config = dict(
    model='image classifier',
    image_size=64,
    horizontal_flip=True,
    avg_pool_shortcut=False,
    loss='binary_cross_entropy',
    head_dropout=0.2,
    residual_init='none',
    muon_scale='match_rms_adamw',
    nesterov=True,
    batch_size=128,
    epochs=4.5,
    final_lr_fraction=0.05,
)
Rows from block 12, named by matrix and row number. Each number is 500 + 50 x the weight over its row's rms, rounded and kept within 0 to 999. All counts start at 0. Numbers have three digits each. After the name is the row's rms in percent of the matrix's.
# fc2: squeeze-excite expand (model.blocks.12.se.fc2.weight, 1360x170), inputs 0-42
fc2.889 096:558425569400502521488570546548514487442487535451430470484567572568504581486579469459531539468466450602432527483473481443508414477
fc2.890 112:533386431529481437462505576531508476451463452445500528483400366507457532496570526515482439511565538463558515584420482582526540428
fc2.891 090:448531538491505446542511541571426523529518567407430478587530498414558482477480564433459545488504460522555449517552528581470521449
fc2.892 106:475492508513532399452422503495452433450462539470534522517554536593488448466431534415609515496521478565499425510485593426554484462
fc2.893 103:479537593531558464536521447539515530624588518531465578533546593532494494521570594547583502569457577435481524472517493474511471496
fc2.894 099:470517597550570463559477459491512537534527434498491519495444439555483504422460461479505572434562538487433525531385441549499504517
fc2.895 093:462565558468466505491517452558469511522520430477495453456657457450509517535414522572549538535523514513518485466486538395575462431
fc2.896 102:512605446510467515569426544503588492423482483470499545539499575528472502558515497594495495502470350429548572483600463473520487426
fc2.897 101:556512396527456601391502428454517484422599547488536558406553469557621506520506497537516466517457461468556546453528504510540427601
fc2.898 112:580529503458486594487491469582475515392436470506456491440514400433457516462439532448608590459544447457493492435535493541467528477
fc2.899 094:500570493537510434545456567484539463534481547536451543490475489520541593466475564491552530445448466467495400459456483430427410450
fc2.900 105:541442464454515484421547523496435571551539408514546491556466477536583439390582494418542426490486519473518462504488491472539448473
fc2.901 100:532490486529480500550442510498563404596514469465496497480525524449551661447436573558409459486470495509489579449502508433515608531
fc2.902 101:515524528469467505488445516486427480485487516421463533606424539494508457510484535454491523449528490494588556429485508466594532486
fc2.903 108:531542462473487552614438469446513476505643498522510576454521556498489504513412615468532503467464528494559510520512571499425505501
fc2.904 109:447425515495396536500462437556530415500424451474491614393400469548570493510489489489417523495443519482404535510432613634433480501
fc2.905 100:530479450439538516503443598546458450533423465510570460502494447509526530524567457433459518495491466458541486395542481476409525484
fc2.906 102:576499528469508520480569501514443515509442511445578427479518611520496494443407503518449468514524485523507505531549513479404468509
fc2.907 102:453464450480509476575480564469554537439561551487537494594622489591517446512463515400427525556436519427528506498499504562521485497
fc2.908 107:454528513504461539575539494467483496432513553421481480522437475488601506450469500402499487546447507496564434521448516576410488468
fc2.909 095:436499481555494557570502511490475488551451480564584488553560447550541505554523406405491467532477474512488538501512544552502429434
fc2.910 096:567484416618548584538582430442446469467488566393490555500544491484550525476485567609527579533413557581537534522450497492464452347
fc2.911 098:557550536499456439583485537524505502518474512487545535548547507467483509446585557488446479501517477419502514397556490535463398474
fc2.912 089:494469507526533443526484488510524457477552471628562560539459608471475486467504477527591459507574528533497454496455548585507582468
fc2.913 096:519585480443471433533522519455399492468503425494531604488464532440514590486534564550461525487486516460504499556514449601502501518
fc2.914 104:600517523472506585549543515452521507413532496456512537422585497487428554544500517479516535516565478548433474501502462591392488476
fc2.915 105:348574533493600501529447562417551518512594534505471508485548421468537486491575588442512610466527462495515540551502445434447482504
fc2.916 109:429479461452567474506470533498556497467558498462563467461480402449547475429542585488486457535484537536514603484534475598528414508
fc2.917 112:447462448498477494536478477499482547396470476498494500557508538506495517529503505489493575537539514449512466441542506450597509422
fc2.918 099:522529552471542521555488473570559585615511452509564519477500517548548569517531471453388448487534545469532566441442462486500467471
fc2.919 103:456549509412488445451537520503467511494526562532472543602524487403456492455477566502492434532463393544485538504438501428390590456
fc2.920 096:459414499502557522401600603522491573459467545433504586510506482575470443471504523499415475420515522523427511584534502500480579563
fc2.921 096:557572486478474552562457512543477410542527444495488528546488508511515457483468507510632576524580473446517476522426466558437489502
fc2.922 099:429512517418424455488542515478478476512429616465517395504452449509479431458501504492486530472470469578604599450533441384584567485
fc2.923 097:560444447474524492592566506529415491574473469500465603535448462515500431608525388411576484491478488592503591536493403460495430459
fc2.924 104:503485503496412494491500515508512528478456493517546500526512479524552488534502620556464543551485490514492458418451436502495573480
fc2.925 102:427509442510539541525476489497446439445520440490557546549455433445481524496469496433520547542399578505477506484438511418376492497
fc2.926 093:424462530450466530504423494510492579415587561489561497434512366477505465517519510467410470551561470526492496433448387491478522515
fc2.927 096:544470525445436601530508583573489505417569524527400480518468496477514456560481419523542464513566464498602458516557526413503394482
fc2.928 091:500406468539486583593532498435474571559560522440519626460534510502467431438429450510450542568474495325426525506497462431454650519
fc2.929 092:432583549535512452492516534495554538522375606453523536613436529445502540464461503470517465564467597394477452484462482519465470553
fc2.930 092:513419514458565558443485452392474516567406550495529430415558535484537509554447525528417479521482466519534553582450525617487512559
fc2.931 104:542409497515372430498457493415533442457477518486506557465526560526489541511458469460557566551537507550639499527493519518427462480
fc2.932 110:523554540579499491539559492474595524565617392523517566543594505495468432543418511442489492429477448448486498445485479459522475571
fc2.933 096:584554466369539524546471458530580465492459485552521526530487467573555466453543505496490525534479665445466467560477478437493571501
fc2.934 098:470513524455523500530508457443522500532484482530490512413556503554563544527496524513551530493442519468516415476501505468479386538
fc2.935 095:566471475541493534451566466543414509583511474444546449542509519521465413409492483556480502508619494481508449428444423512447492483
fc2.936 106:538456517407562431521513592578563458463422381486497399513455493526513537561510490482522481422442510533443406511504447499507511597
fc2.937 111:567548522465544479431462522508435479501508505498557459519477594536574550509565416488481584388538516552520534465550575522454478463
fc2.938 102:473535471557500527434450474524528456518559415516532567524492463537577531574390483441496515581455464486511435496516533596482534467
fc2.939 103:504495547521484572530465507505526478473525498501478558476556511487562495473436462534487458508563472516553461426526411513490512547
fc2.940 094:515481449464462606496504550547548481449491480510532540538474459536464475545427440408601596532541433483472507531453503393552465417
fc2.941 095:428546513504489418417458458545481513528542423457510478494515452468475495483471473543516565407628491443455520448428491464572510444
fc2.942 096:566486460504505535498462496526467560506430583555551486429576543462435537491490419481402535545504420548566370549453496581518591480
fc2.943 113:486429571457486437566444415548530542496530586552520518450528466553448500435482591561484525539519525524505466478505484453469470452
fc2.944 098:545501414457534433480540506445536405571531470547508489452485529517515441495480418544508506527424511442590525400424515488544476498
fc2.945 098:513633428488500440518569514478521488502458535542448450481576597553578518551511492495546517525573535533561449454466528446444554438
fc2.946 102:506515455553596549483538511521489483531480416606464603412431549532438512476509454472465476442529479487447566479305521514521490497
fc2.947 091:404516591529496462559511565441554473562430537474538546511595419447477546507435495474555544577441560536431486501475498618606522602
fc2.948 099:593397504507481555492441575485610530571546545476525480495583496445565597518519539560426436583392461471384389532557531493498488520
fc2.949 095:477491578514488553513466543513553469527571469401426516491616533572432439559443512471595482533420460631498502513524521474471400485
fc2.950 102:432428449474564480502420490511534455480547467528551534546440533417443532513506470544559584456438612489526492473549472562546593546
fc2.951 100:621505525549548538507531421467407470459427519370532558529561539542518515437574613495526537447499522530442460476519503638430398528
fc2.952 088:544504511516513475507516569478536440519554537511509440532480515537501528428542405446522390468490551547483518600422408453474472505
fc2.953 100:503483474581549466526487507459496546441495373519572427516445432505558478518470546490513437489430402574525455446460594440422426471
fc2.954 105:537474489552495538474565471472498517570482520476456539545519525432498473434471515562618546470489564542552524441490537547532513472
fc2.955 101:440570535381403474492464495504453419510456511510430538472464519472536433478517479480471531491542477441502568484504464483544495537
fc2.956 097:503479442455428523497516528523518541521532436428534446464393516529537620563401509442487466561404472572394542488487449455470450475
fc2.957 101:487481503452465496461472562457389534340521495621520465551475544371459478587545548461552459463500574402571495489538525460543535468
fc2.958 096:475405514540471523586436417532409552533504574590457500547465407487371461474397515585536602587497514423586519572478523489444573492
fc2.959 099:554497517393533481505548433567500417528523481555522559506487522521457470431468502479517503521468439558488537484488505564504479453
fc2.960 099:450439474522541507478474543498538458535481520562501534525522486417473415582540472524567537561464448469513488540501583538484412525
fc2.961 094:425520470608539400377584562540497520468519438438486498511526488443534513510455487474544402605415532481534376449421471485438484566
fc2.962 105:483527531509491433522451508493472477459421527573489400578514477425503488500466472527419493318443558535415456462516532392496494528
fc2.963 090:472523510478488474489485520567371501464492566476495544416472477530467476412488546531530517518541516428439446582429488429446502508
fc2.964 102:532517443472590465552473524523537495576507481550540539512529441446490510528551462440578443461600443441425496469494517503527520499
fc2.965 113:425545533524513488446530501502489472490593580468458563482479596657475371446572565454484436491460482498544529490572506523517505432
fc2.966 093:567472561469473432537497435474547490481536424478487483580486506412548515406507502492496522525451570422558481502565516483548579459
fc2.967 104:478569487475569497597450550489419529451398500476402437455494487470472549462470517545535465546548508519485458541511473572496427487
fc2.968 112:439469513485482578550441445499430440423585449527464509446462545519381490464546491576558526519539564563399444499556483505473489483
fc2.969 095:477560467415468540476552529488461543454535479522582479467537466476478467515423553471536409536452627471412547542411604390491567535
fc2.970 095:628408490521437512456518513531525583494480500545413583446511574445477458575502483506529451515505483502497475438413618529551574491
fc2.971 094:471433398631560607511493488474481536532564454586516445536456514338472515432580522573476475540488481515511528496550539363455490477
fc2.972 100:496454434414441375490501525510524545498512506506565450573420468513446470468497488527453523504523498475407543474495452548400551594
fc2.973 105:523510497471433506472583496499461580527455462507522449536523488497553534617546416570459547569538520485475514575496546535430512471
fc2.974 088:564542420606461379445528521580591443522511473391513433512587530494513561572455460607529420434435473522513562511450437522521515461
fc2.975 098:523513485468511438533519589539547567423437549618445494573504555470489567514575567452530407402514517612620510504473518380443486462
fc2.976 091:549536556432465485606541508418454494423514390490541549547510512406536492491527518601490552397556446582375564491518549524556489553
fc2.977 099:489497441510629529488546414490524422489527475540441591494534474510557511473445456550424489528437556593516406529516539429518479678
fc2.978 106:452485654461419571439483501472559472488465486539539513520503483529433409407554480476529506573555469442446541489456518504441477543
fc2.979 111:506517491555474478471578588472506459477471529471463554415505572561443501432439544391507466511522443598484437541453519465431426489
fc2.980 099:526530538511495443425510450496479496522416471521517481522438437502515535511498539482575471593474624475552425408528498501467564528
fc2.981 095:415565462553497454576506452442533543493534517479548410451608512510416424485503565512532466489480559558563390520535473468505519462
fc2.982 104:426484463404466582582540404562447557551484493501492535451499431485589517471520586448463453501524457518475470505434480468450447435
fc2.983 105:507559513510493528570517516478487481494561483461510437451491401578516548499518448576481548559555457541526587492391415494429553488
fc2.984 108:452524472443485490577527468538578486532445578485472562473489458501554503491510574540501528453496453468568590475367550532417523557
fc2.985 099:519492498536440530479548527569478468521469488541530473541448634485469540474433542485530568555451501483574450511562525598484541536
fc2.986 109:543460475568478475521572514615443512426473455439560507549444478538532596498470614468504524608446446449506521390513436578573496531
fc2.987 101:458461468574566344535514499386505478444475548562511432550521486534597462524461467549594465533495496478484473479527508539467444490
fc2.988 101:440521471558412500419452492457502535511493476458514552400465463458538514490531550473489462450502436529506459485507413496478435499
fc2.989 099:573494570502581578496580440496504498413454486493459479504509473506434522450498576496480591446369491458415513592441473455439463581
fc2.990 091:416496461393600462498441531532494476551457527516481517500544479452491493543510523524633455495465513480447451541361467421475543583
fc2.991 100:494460507553408576464573546588475567528488497330602410390492514528455431452530505458509597482471443487503479493564511479445389476
fc2.992 092:588462529503561534423493468405514586484473426530497477534444501482439554501515535524468529478544505570447365528554468443460468489
fc2.993 099:423531504452518516535489521494519567438510495439485594475557411493463472469587483465505583481442441525471479550477496534582538486
fc2.994 089:512485454547525497483530525516443588570413509464546632423595496551470545519486500432545531493532521425502556529508491403534435512
fc2.995 097:525489506419445529457429539501463469459567495396541522476463480457493573512354481506524525379512468428537532531528377538482468423
fc2.996 106:474513540511600501558476521547523507507513373407478525439502571471434552482439553487521458527484447467414536485478549511473497453
fc2.997 111:456489429513523455521470581513429458442442510541570475409555492490492552583536568522560543496493448574547557482597504492492523466
fc2.998 104:372456544477474516532447450627534472576548535504510520496550561434434539586556472421526532489441571532510480471493573519516529559
fc2.999 100:484556479548603533488457477435478457516497449483446483450553490475450529510529509540390424422554537528542470556432555498616523461
fc2.1000 086:469461465467503521511515457545517586544532525527471565399501393490490510540558530407560581468487514437467554513493551587498530477
fc2.1001 097:557573431480489435476537401541428462461421516465454416537496432498518464534524477524501464567555522482514542550586493566480548498
fc2.1002 098:487449487531509550448497573528483549449522519487446599543526546465484548483487574479425506463539615580472426504520528499517542418
fc2.1003 101:478461547491602511575379562405506512521525577524524624487489474516461473542498498493468517507469492499542566387448431441449478562
fc2.1004 088:508514474492557505486489549544483462528434540528523493558478529577490390462628440458444530461545485513476413456457454481466413604
fc2.1005 089:530483573522556486614447468501457488400508522498553494512522481540506401487502545531522373487482520386511430616491634563492401564
fc2.1006 099:448504607523531636409527588492446485474456483433516486502484465413479496611516566498480517471570476464584455534443552442479516463
fc2.1007 104:536441521609494511402559529509508513563477498483492501599564534468471516526410495525480544510485597460474508451506521624429515467
fc2.1008 098:514468533493500548478515523484582567455478504541525457579473467494507521503465526564558494585476505597442466566580501551461455532
fc2.1009 104:481448469504489460474437401484488503504582499426452524496420565459436466578409485477438443500538562535541552441457459549538582464
fc2.1010 114:487521539542468517513486528565513425455448423498552533570469487505520581494423511518488498463483437481550500513492560586467527496
fc2.1011 096:475478400515511479577580455471487454455449465448422517603561620532513451502490335455539555479557445517465553494450517527460460566
fc2.1012 098:512560491511453586535497595588480433531450409479554472462468422547504455494548451519515537505434416497533378511395465544524540673
fc2.1013 104:389489449508452421564520587501537535556490492473578481574551388458440470505516499478594507506486410570521517459486553361530454385
fc2.1014 105:483572532610489503488487530456526529443606483539467472457507431465423486474483510621518580522501482487527509549441515556494527485
fc2.1015 095:410470491450426550566548554502473495491530589519449447425429494523522502534476518397471397467458463492549353498582525462515508482
fc2.1016 116:517511555604521469520482487482529502471438506490541372468482411545453471490579598451500551517431528532512506460520527453484515467
fc2.1017 099:530559569498468526417561515473549491546501474450467472475602505452392479505456446563502512513490505497551438501544445475438378470
fc2.1018 114:506483508437520502446499577468501525421521538544563525555458500497534473548542506502490400573517538430563498471522558516525485550
fc2.1019 096:530422505477464456450489519483517484349532527424431566470532518491577505509460576509538481415500561488468577502453543559447492563
fc2.1020 091:495428442533456524434384576510419556498487434536567412394539550583477439549452480538569486473437511486589443451549538503499466442
fc2.1021 090:518506486481565490533578545497533515435448499479481420611409409607472447471452471429525520463497501519460581497495468639553554500
fc2.1022 103:352464584432531543446489490550588532541507473574467433565502451574503537410534520498488409522373502556511442530516475563519495528
fc2.1023 098:461521502426539343486624569481548548496541410524537478533535481486479544428521525482474502523396451510552495558524459588475576423
fc2.1024 093:424477572581569428476535410415458603487513512538527426529469524534455465468454487544435541457463529549502415520405460560524439572
fc2.1025 094:438545542503396494505453552440521479563521409480505423521422422461511507514419430529519469464510510533423577494500502567510518507
fc2.1026 088:556520516627454475519511570553539477556552496590479486481562438490548429561494467483413579389547519420452488452447466586529564439
fc2.1027 116:449472474475430582513516546498433452523502504501516468568534514569472579514464460476536455468422546450526543550411389575425544547
fc2.1028 107:474593446501582481587494526499513496547579502487480488464543408455579523491474516497442473477453491428528502449480485441407542451
fc2.1029 086:530557484586515557499491483513497541506403500525460412445532539446483519553512532559397535442575542522499555517501578506492515416
fc2.1030 090:570553566537510415464493549446419489543534531437480381475509509442514510528499429560532580562455473466491469513557425504420543504
fc2.1031 108:586513446458501495570490582474579412495396452485502475447552415512532487504472547475441423547565509516458447408407449559459477562
fc2.1032 093:472494514526455467425443452485502562515523486483430430533447443435533553454519548566622478444513494549467499510618457575452569433
fc2.1033 106:490513481517550513475474483512488529485446591573501553448442519509487571480509571474452547454444485449501512534571501477408457549
fc2.1034 098:543463571506416487663471418509460551442499548449374533518560550519521512477479564506564541519515559526523541449476475467483480533
fc2.1035 099:586535551485547576479546498503568435453513452569505462503508475565557444539479526565403551457481451352610464489435461418521471547
fc2.1036 106:428507565563438532552524494495503425488461512466604487510492413531494455532520457489577517505465439468548630487435475484469630504
fc2.1037 109:441529572454602494487543579467452516355415473466459499442469452524511478493439535533558476422472472575535471510436537476475551498
fc2.1038 091:506500516579465433411419462455541457446429459434576556445480429505477471499546505538502444466551559543511455450427591508489501520
fc2.1039 097:491447459522542464525430539481494470488454486533491443526471538560547434516568493485528475532543508438463496503526641566500451528
fc2.1040 097:510549425515436463521556446516498430489449407398537412481558403488440468510468555515490576570507488502531466432347593520408574416
fc2.1041 102:561486591511491462390455547515559479560544551483463481513629458534572524521510489614435482520490533454496556603513437450512493528
fc2.1042 091:390508413457469560580581558464488572472521473516426415482489388527599557442398507469563496504532506427495388518400481549557447446
fc2.1043 091:537548464465495495498439552515506559542457475507554408404487563486535502504492495542462420528558517524422549500453593510423500515
fc2.1044 109:579535528431500460467505534466571538489556515551452423468422456522483591396447486528492534468487503526408487560538524444560507481
fc2.1045 104:504478586465470509446557499493532520496529423519529562545406331587476523450490503523504560417434542485531531393474489475481469457
fc2.1046 093:450545467518572555404549543379589418540450467490536467538472469463466605393395589425511493443418530508541469435537555494468553539
fc2.1047 103:460488600503484440477483631449492538498493554462496603576430577452492530438454501572531510548483478432478496509503499446386464513
fc2.1048 095:499507498533593490551512442472549403481603545543553526493512488519516439461532490437541473491501418488508493471533414528531587417
fc2.1049 100:526510389494520544498575581511504517569412568477547497469440543594482517490479492481519507514577480480543466414584488511465548575
fc2.1050 095:420438466460475472574612524480593432495563567431480525502456429506443557466539519609529529561415520497523438386487523558529608482
fc2.1051 086:562496404491510503581421523486465435551482440537484514615608525531478451516496476511533507536525459508358543432502560490416552505
fc2.1052 111:524480502436486575442458564546554555449564412474470436540595540470455600504527489545455438481553562447501510593484565511455464478
fc2.1053 112:519526453531459463440513410404527535487465454480461477619508485395442458590582373555472539532492482383531514511595471436543528510
fc2.1054 105:506621589469487538415546504458512467443483591499464529548515411449524527516524428483534507545553594510576560515532515505477468415
fc2.1055 100:485522477435558524431494482522591470486463486537562561569527513507647439552538438519448533387449492521538462470487535474478478536
fc2.1056 111:447520470436520494553553491512575474547523421439445503520511599492528494485429549509454467448484474452492473530465497426511587559
fc2.1057 101:545520595477443551574494545530492539533396531481444360492381510511577444523587490438497559530506488458447526502464473471562517447
fc2.1058 103:519557613448463476497516469421498471552473376441514566493451485516596454499466537531430494550550569515437464491481448506519484508
fc2.1059 097:516401534537514541501462410445484410605524510479464444483436573505513508523522519527497533514566468591514463514504443478500570476
fc2.1060 107:505488510488388492505564460478495465472467578449547476480517414435462497462415481437550513528481505532591532457491510596449516488
fc2.1061 092:478454471450474373470479426530479579544528539443503542470454500520509470517507596503539474460455486553499508517499479472569497499
fc2.1062 099:493516631507567511584616477469572520490545491547514528597555557438538543499525441507447527501503506498477468548470513491527547540
fc2.1063 096:518380535530516554527517431506524454442506587510487419522492536450575488424420543507476509447535443441498502499538476569465569432
fc2.1064 106:490419493544547444476545575475545512516512464528510516543410519496523462399475475538418583407458469525619460589514528608510527545
fc2.1065 101:585481475582437507442417522466533519539455445375568543410488504494462457574536544531532505571522474564523545605529491582487396467
fc2.1066 106:512557547427569385433529395533454481462556528518472518517495496480432485418484547490468593447505598468520504568477497589526526635
fc2.1067 103:441509400508449521492469573490508484508477505531510535439573480524421478576522544503537421577506479437446485421456539439508515504
fc2.1068 102:454530521511426474447455506466498506501426538528535443512586484527565527503543574507500502488572442461435536540458527487432594464
fc2.1069 099:469469455494470388500483582531474505487487492371435477468380517509531498550512417419447535499445519401506502491511484561471519570
fc2.1070 099:469530455549599489454544483462628436493533578561562425477462514485429545380534522555444437482473586557531475360565518433538428482
fc2.1071 095:552483485602488515530519495490521466476411451444532389506537575520588549553530451541450518521488589447456476466442528448533436523
fc2.1072 106:461411515514509598499431444598527551481479509522548509535579506426479359480567428585471573587479580418484486440476511476414520520
fc2.1073 096:461467546420479444555526418512458516485559556511533462438440463516523562595530428482569441507468490464423460416476524559477406530
fc2.1074 098:555438515414419414464455458489523454499559502503539423443453473426539533529528483454470462534536526387437456500419548510552486547
fc2.1075 098:495474577506484503491522544501475462519565537492460537477310470590486449432457540409560479610478530549462483534505602468617508469
fc2.1076 089:492526562413429467462468562458464461462522444405502527556556432461546563504437613548565422547566543501553523503452446437596488515
fc2.1077 105:542501487557692504572512462442466515462510391457444517498427516454553522444474613497514488533456502469511445518517480387482490450
fc2.1078 103:521492482484388494569566471539475406420496609474465537475397547519438504509419523533537384513390481595483608527632498543522479464
fc2.1079 109:503578460563484483558471504527481581539549438529456448512556537489530462474523476455508496502439508532569442532448398539479578540
fc2.1080 091:559543415592401580582504457468442553399502462494471520608415517493459535439466476585445536481514423448539469452504552411473513529
fc2.1081 098:554480485497490579435552550483571484492479522427493527477618466543459550440503499463501433489605512595540632427468465554479513466
fc2.1082 091:426477585534402528526451502485517522464544558572597475419526459511408555454472493513607391503446411563471356540526561523528429548
fc2.1083 091:522503561516542416510396463507463460401447520511496523512461511429532550441532532425503494534561532454550369545566498414522585434
fc2.1084 106:495500409499501525491459404491572527497516512538460564525442479604491566454395498499438507517411501527484519482494511501543462538
fc2.1085 102:551412535418466416580483444458591475557545590567477523499477526509481533559574476546463496492433473475513407460493569473608416456
fc2.1086 106:568369538493494557474537451520482554438504493472455503466540519470582555527483548499434508480450490506515486449449428499510589485
fc2.1087 095:476460541478416470445554478465477563528471450485452563531559496482494553435544498504586505505478537508449529542459508438486454439
fc2.1088 105:574497556487466563485489549563491489410496503525520535396579487559445509489489468401492523494418501636523541473539438513557459534
fc2.1089 095:620539520511554513491446531555540414588482597494434401491521456387504521535523498449479473454500466492470512438451434568459554499
fc2.1090 094:523551486432512428456570460435542501515461484501594574446510490519518475523535425491520615386500443559532461567429581522536483491
fc2.1091 101:553525440503565474545411612504506424422494506514435504477443469477546529528486551434484558501502547528590503435504463617432458556
fc2.1092 102:592588470446495499463550511516459574464455541413543458519503544538488447543450528463438568450497478492649457454567510540593537569
fc2.1093 102:448483457434506466535418479558556501523455547534467464519487484421603498464509555358509564569388498516489516526457519532468494508
fc2.1094 084:428413502473457495496574472458505519536516640394378435440307468467529482477413539558492493400431452533496514416546477422472484500
fc2.1095 102:528482475612498452557505526428499483546524503500436487479538527461501524491598494483389466480501534509624385465535585533520458495
fc2.1096 087:514523533509498516503552438510493510494485459615486467542524523517540468528581515405542560562512476490542576577453489465498467646
fc2.1097 099:485519451446490438445472544538540564466503435393567531610552465450484507503498408477498457488460463576542443592461376464549477502
fc2.1098 092:466459439538548502497591350447460564486496492520502454474504516518475372505432522573602459491451466450541508429583510591519517540
fc2.1099 110:527447508500485535528497573556498506523562528496551444530579473606524491573443560419513519476517585550545448562494459450415515538
fc2.1100 098:468491474558370454449566496508559451486432574498548506561575491434510488418446557456502462429479396498458415561536469459457520563
fc2.1101 097:419527489479500584454524505518445504444486491503522673526478563467466462504572418518441466444551421535453510553527477507457469564
fc2.1102 117:474555517545537529503408516518434471510481516458532450525468432540526477468469513471662584469519495528421481569549528447530458509
fc2.1103 102:420462554487455530478423517459516514441564519486571583441500507559457512544510582435513551490392416470482528527453416537434542530
fc2.1104 101:591513536542457451472485500488447494482484515527542440465432562518491453512501486372504504492536479610410575494489446498486437521
fc2.1105 101:505462432572467500560487423399477457414533536448565482403410535404507460409568526521501466493530438519479471502461525575518525494
fc2.1106 091:545576574604587526503419465501509554449501528499562580541512450429581494491503446560462496516532553608504415534610476472416421451
fc2.1107 097:506532485576505569424521529496520412478484507562511481525474477502509497510485539546440480406499471589516575444468464397525517551
fc2.1108 104:520503531602521468440434503511469601560496407467477547516465469451494508475533427521528535536525570542553542542469454468521547461
fc2.1109 104:516534453533445491486515497515464404505525541520418534496510369484465474462510557435446525571477447420469529477422527449521442548
fc2.1110 094:431537471555522511452522546542603444631541528494453518448596422519520492518493480505495471513451423529603491519521517603599463418
fc2.1111 097:414499528488546477539595491493586505521505529488513385538564515498536446417562520548559490565515578507511608458506487531492532467
fc2.1112 094:623525562484509532487450570433424519453543530539551631515536563458495554475465530571506535554544591541498538571497434419518507530
fc2.1113 081:472597502572524545498552638551496524470492496435483494570482457552529468419427508488597501521461460610517441628476474530487491525
fc2.1114 096:602532445477499533534417544521464599473408501469488541453441466444505504532404412510490488512531460548529442506460444415472550484
fc2.1115 093:514514587468456496544528462496573531477541468485500485429505467512423510553482392587509491467472543422489603537460482545546466451
fc2.1116 100:552402448526393447513468468487495427446549588416528492480435544443491431516492490546537537504501626435442460534540608478493500527
fc2.1117 090:513498459595537470512551500551470542498537451582530457525495550437573470427517449483351451537531497472568467514566465481549429516
fc2.1118 111:472541483551477441483473451467492460540570487523562545493457497347513483613556531550543557488465535517436549539536495525436581494
fc2.1119 088:488468436553591483455544494509423508577503517516509525540399517525430445495480362444551497511472468452518552420505546456434528555
fc2.1120 099:538540449476492481418512363527439539465468474401450445538548554457465459595518544513416417440508391560499498477451408473403520430
fc2.1121 112:422443467484588581439558481473503582434447463510514561474487486576455540556509549460467469561493489458540492553572526487492438496
fc2.1122 099:425564538540492427529425450462552476468509486454474474507517514579414523524547457433459525546463491390509461377531416474574556454
fc2.1123 090:512534465494487496434501450474417525511415407436570543461509600445584522525458526449495521543517473473488493498592518517561438433
fc2.1124 101:528442520502510584549498442544490497480492482484485506393484530560482455544487509487502617510448537538588435491469534540467516504
fc2.1125 101:571575466542397463497466537462552544391463548369442532495543507505588464523338598466438478466501523584541445464460495386586404495
fc2.1126 109:355498545444481440474393496507588581461497441439357429576526440505560508469438451503403485439455522493540468428551591450513500549
fc2.1127 105:454367559461508508455426509584510414463405492553531499615514536567503476492374503454485427551583497540448460486462435517517482520
fc2.1128 094:481592426467449492453462495488450523545508477502429509425427498483575521474484452492522615532545521452477449505497537591546523481
fc2.1129 101:434500445585538448489474522425480499425499512467420506507467499524511549553502491525578519517551489470503526386389461493440598613
fc2.1130 098:387450397472524443514456464522441537477448529481553509515582544534446418558520541512413422494408479506460400558488501446465588578
fc2.1131 099:516519457521468480534424460464488543420462482484576522538538443543576436485516616507591489505568435454419578497498447530450502585
fc2.1132 095:529580541514422459470477574528534419409555459550544369550438439555457451457502531482405569453572547467527549525474507465507515512
fc2.1133 098:501549468407615480390420526502470527520436534514572502422487582538530539480496520457467529535486536533436442554419570533431411440
fc2.1134 102:475567458532446543463611455538488514526451394471510567566526513461441493511471559469542530500478393515508432450565522439511551593
fc2.1135 090:535459517488437487510580496479486512520472432498496509465437519430411443449599527451526462469547508591516440523481470486494551451
fc2.1136 086:553536532502408509327519509466536511448506445457546578506564492494534387493521472463488496461505431533431521446472461489521447525
fc2.1137 109:515480508559514445594522531549475443511478550479444444499507482499494430501536527465565471531446457505457484484502588451492464531
fc2.1138 101:501464540467556473428509529511485471542462463467508415570388459586402489531573445465527475500576577527398444493518446587541511579
fc2.1139 095:452559499500469414444548491553609417516473554531496446534510566424466535416519526435502524441458545488441455385534611466538445556
fc2.1140 103:446520538392507520419505506461561468575427536519472527541454517423515500582502509566400500535499509454445528566442506471516519563
fc2.1141 100:481460505519513489525452507576441533409497521491556585527600569530517460580563616449504525617383501537556518489520497529470470483
fc2.1142 100:512487423493496531438531538440528601577622510521511396541575578539491463493480543426486421545513583498552465533462582520517486556
fc2.1143 092:570424495509493458550506510453494505513481458466543495549473494456495439497564546555466588530489468426461572563385465540534473524
fc2.1144 093:510414489484418533446530481602450374484524436594488584524438506481523435506469494507446559513548462428586512536438456458513516483
fc2.1145 100:534475583479523573473466488433512529504543553536522533445550490527436450531480573503406532501548427500448504500591495507532512474
fc2.1146 110:485469465489501501514522524484456437491346457533619572515522484467579608491563497555503543460530485482465565514485493519470501508
fc2.1147 091:437490520542556441450617544484550542426529524437514544552561591570504468534508558505472540427404613531594468505512470516478533457
fc2.1148 092:469604477482536559488481555518433440512560610389514498474512476499414513542501437512505497500552532495458571540563543466445522535
fc2.1149 092:545603534465483492548489563485487424494601499567423401526460528486393522494496462460552576417518582529472452566512487467432465511
fc2.1150 101:554447506592470477518505476546508412461459535537470451527603461464519502481571517502394600485484459397528553552566453542443536536
fc2.1151 095:424445465493490548478464443426524525508430515466508499403588627517478483532424494482466490448546356473458458496514568511432511611
fc2.1152 095:493550543510552509501484424519501613506486523505515503424458477518477528494447541468493514446521474566463581501524543484552496449
fc2.1153 102:491573461593496569604515542456485415486512540607617520511509532505507556477572558446515495475566554498497526443424461512483494520
fc2.1154 107:466484565454582578516416459430570570524494525486374424540401539553517460512426529496370524582527440515505486507464457551534481405
fc2.1155 094:460458510560520577580495592562462557526453472522483419469527482423453460420521536470567470498388406428567534498529534562434475523
fc2.1156 095:525534558511534474642470461566434516567520442497460505472511430556518564464520470538519444578414570492525524569537381531490561448
fc2.1157 098:489544526431490557476534431514497551526498450544509573574530527532557566457459470528349451482494389490558493526424498507477503545
fc2.1158 104:464432411511481438583558601546416474522520490576534518463548565489453510369532585527518560526446578525459458515509472464522554518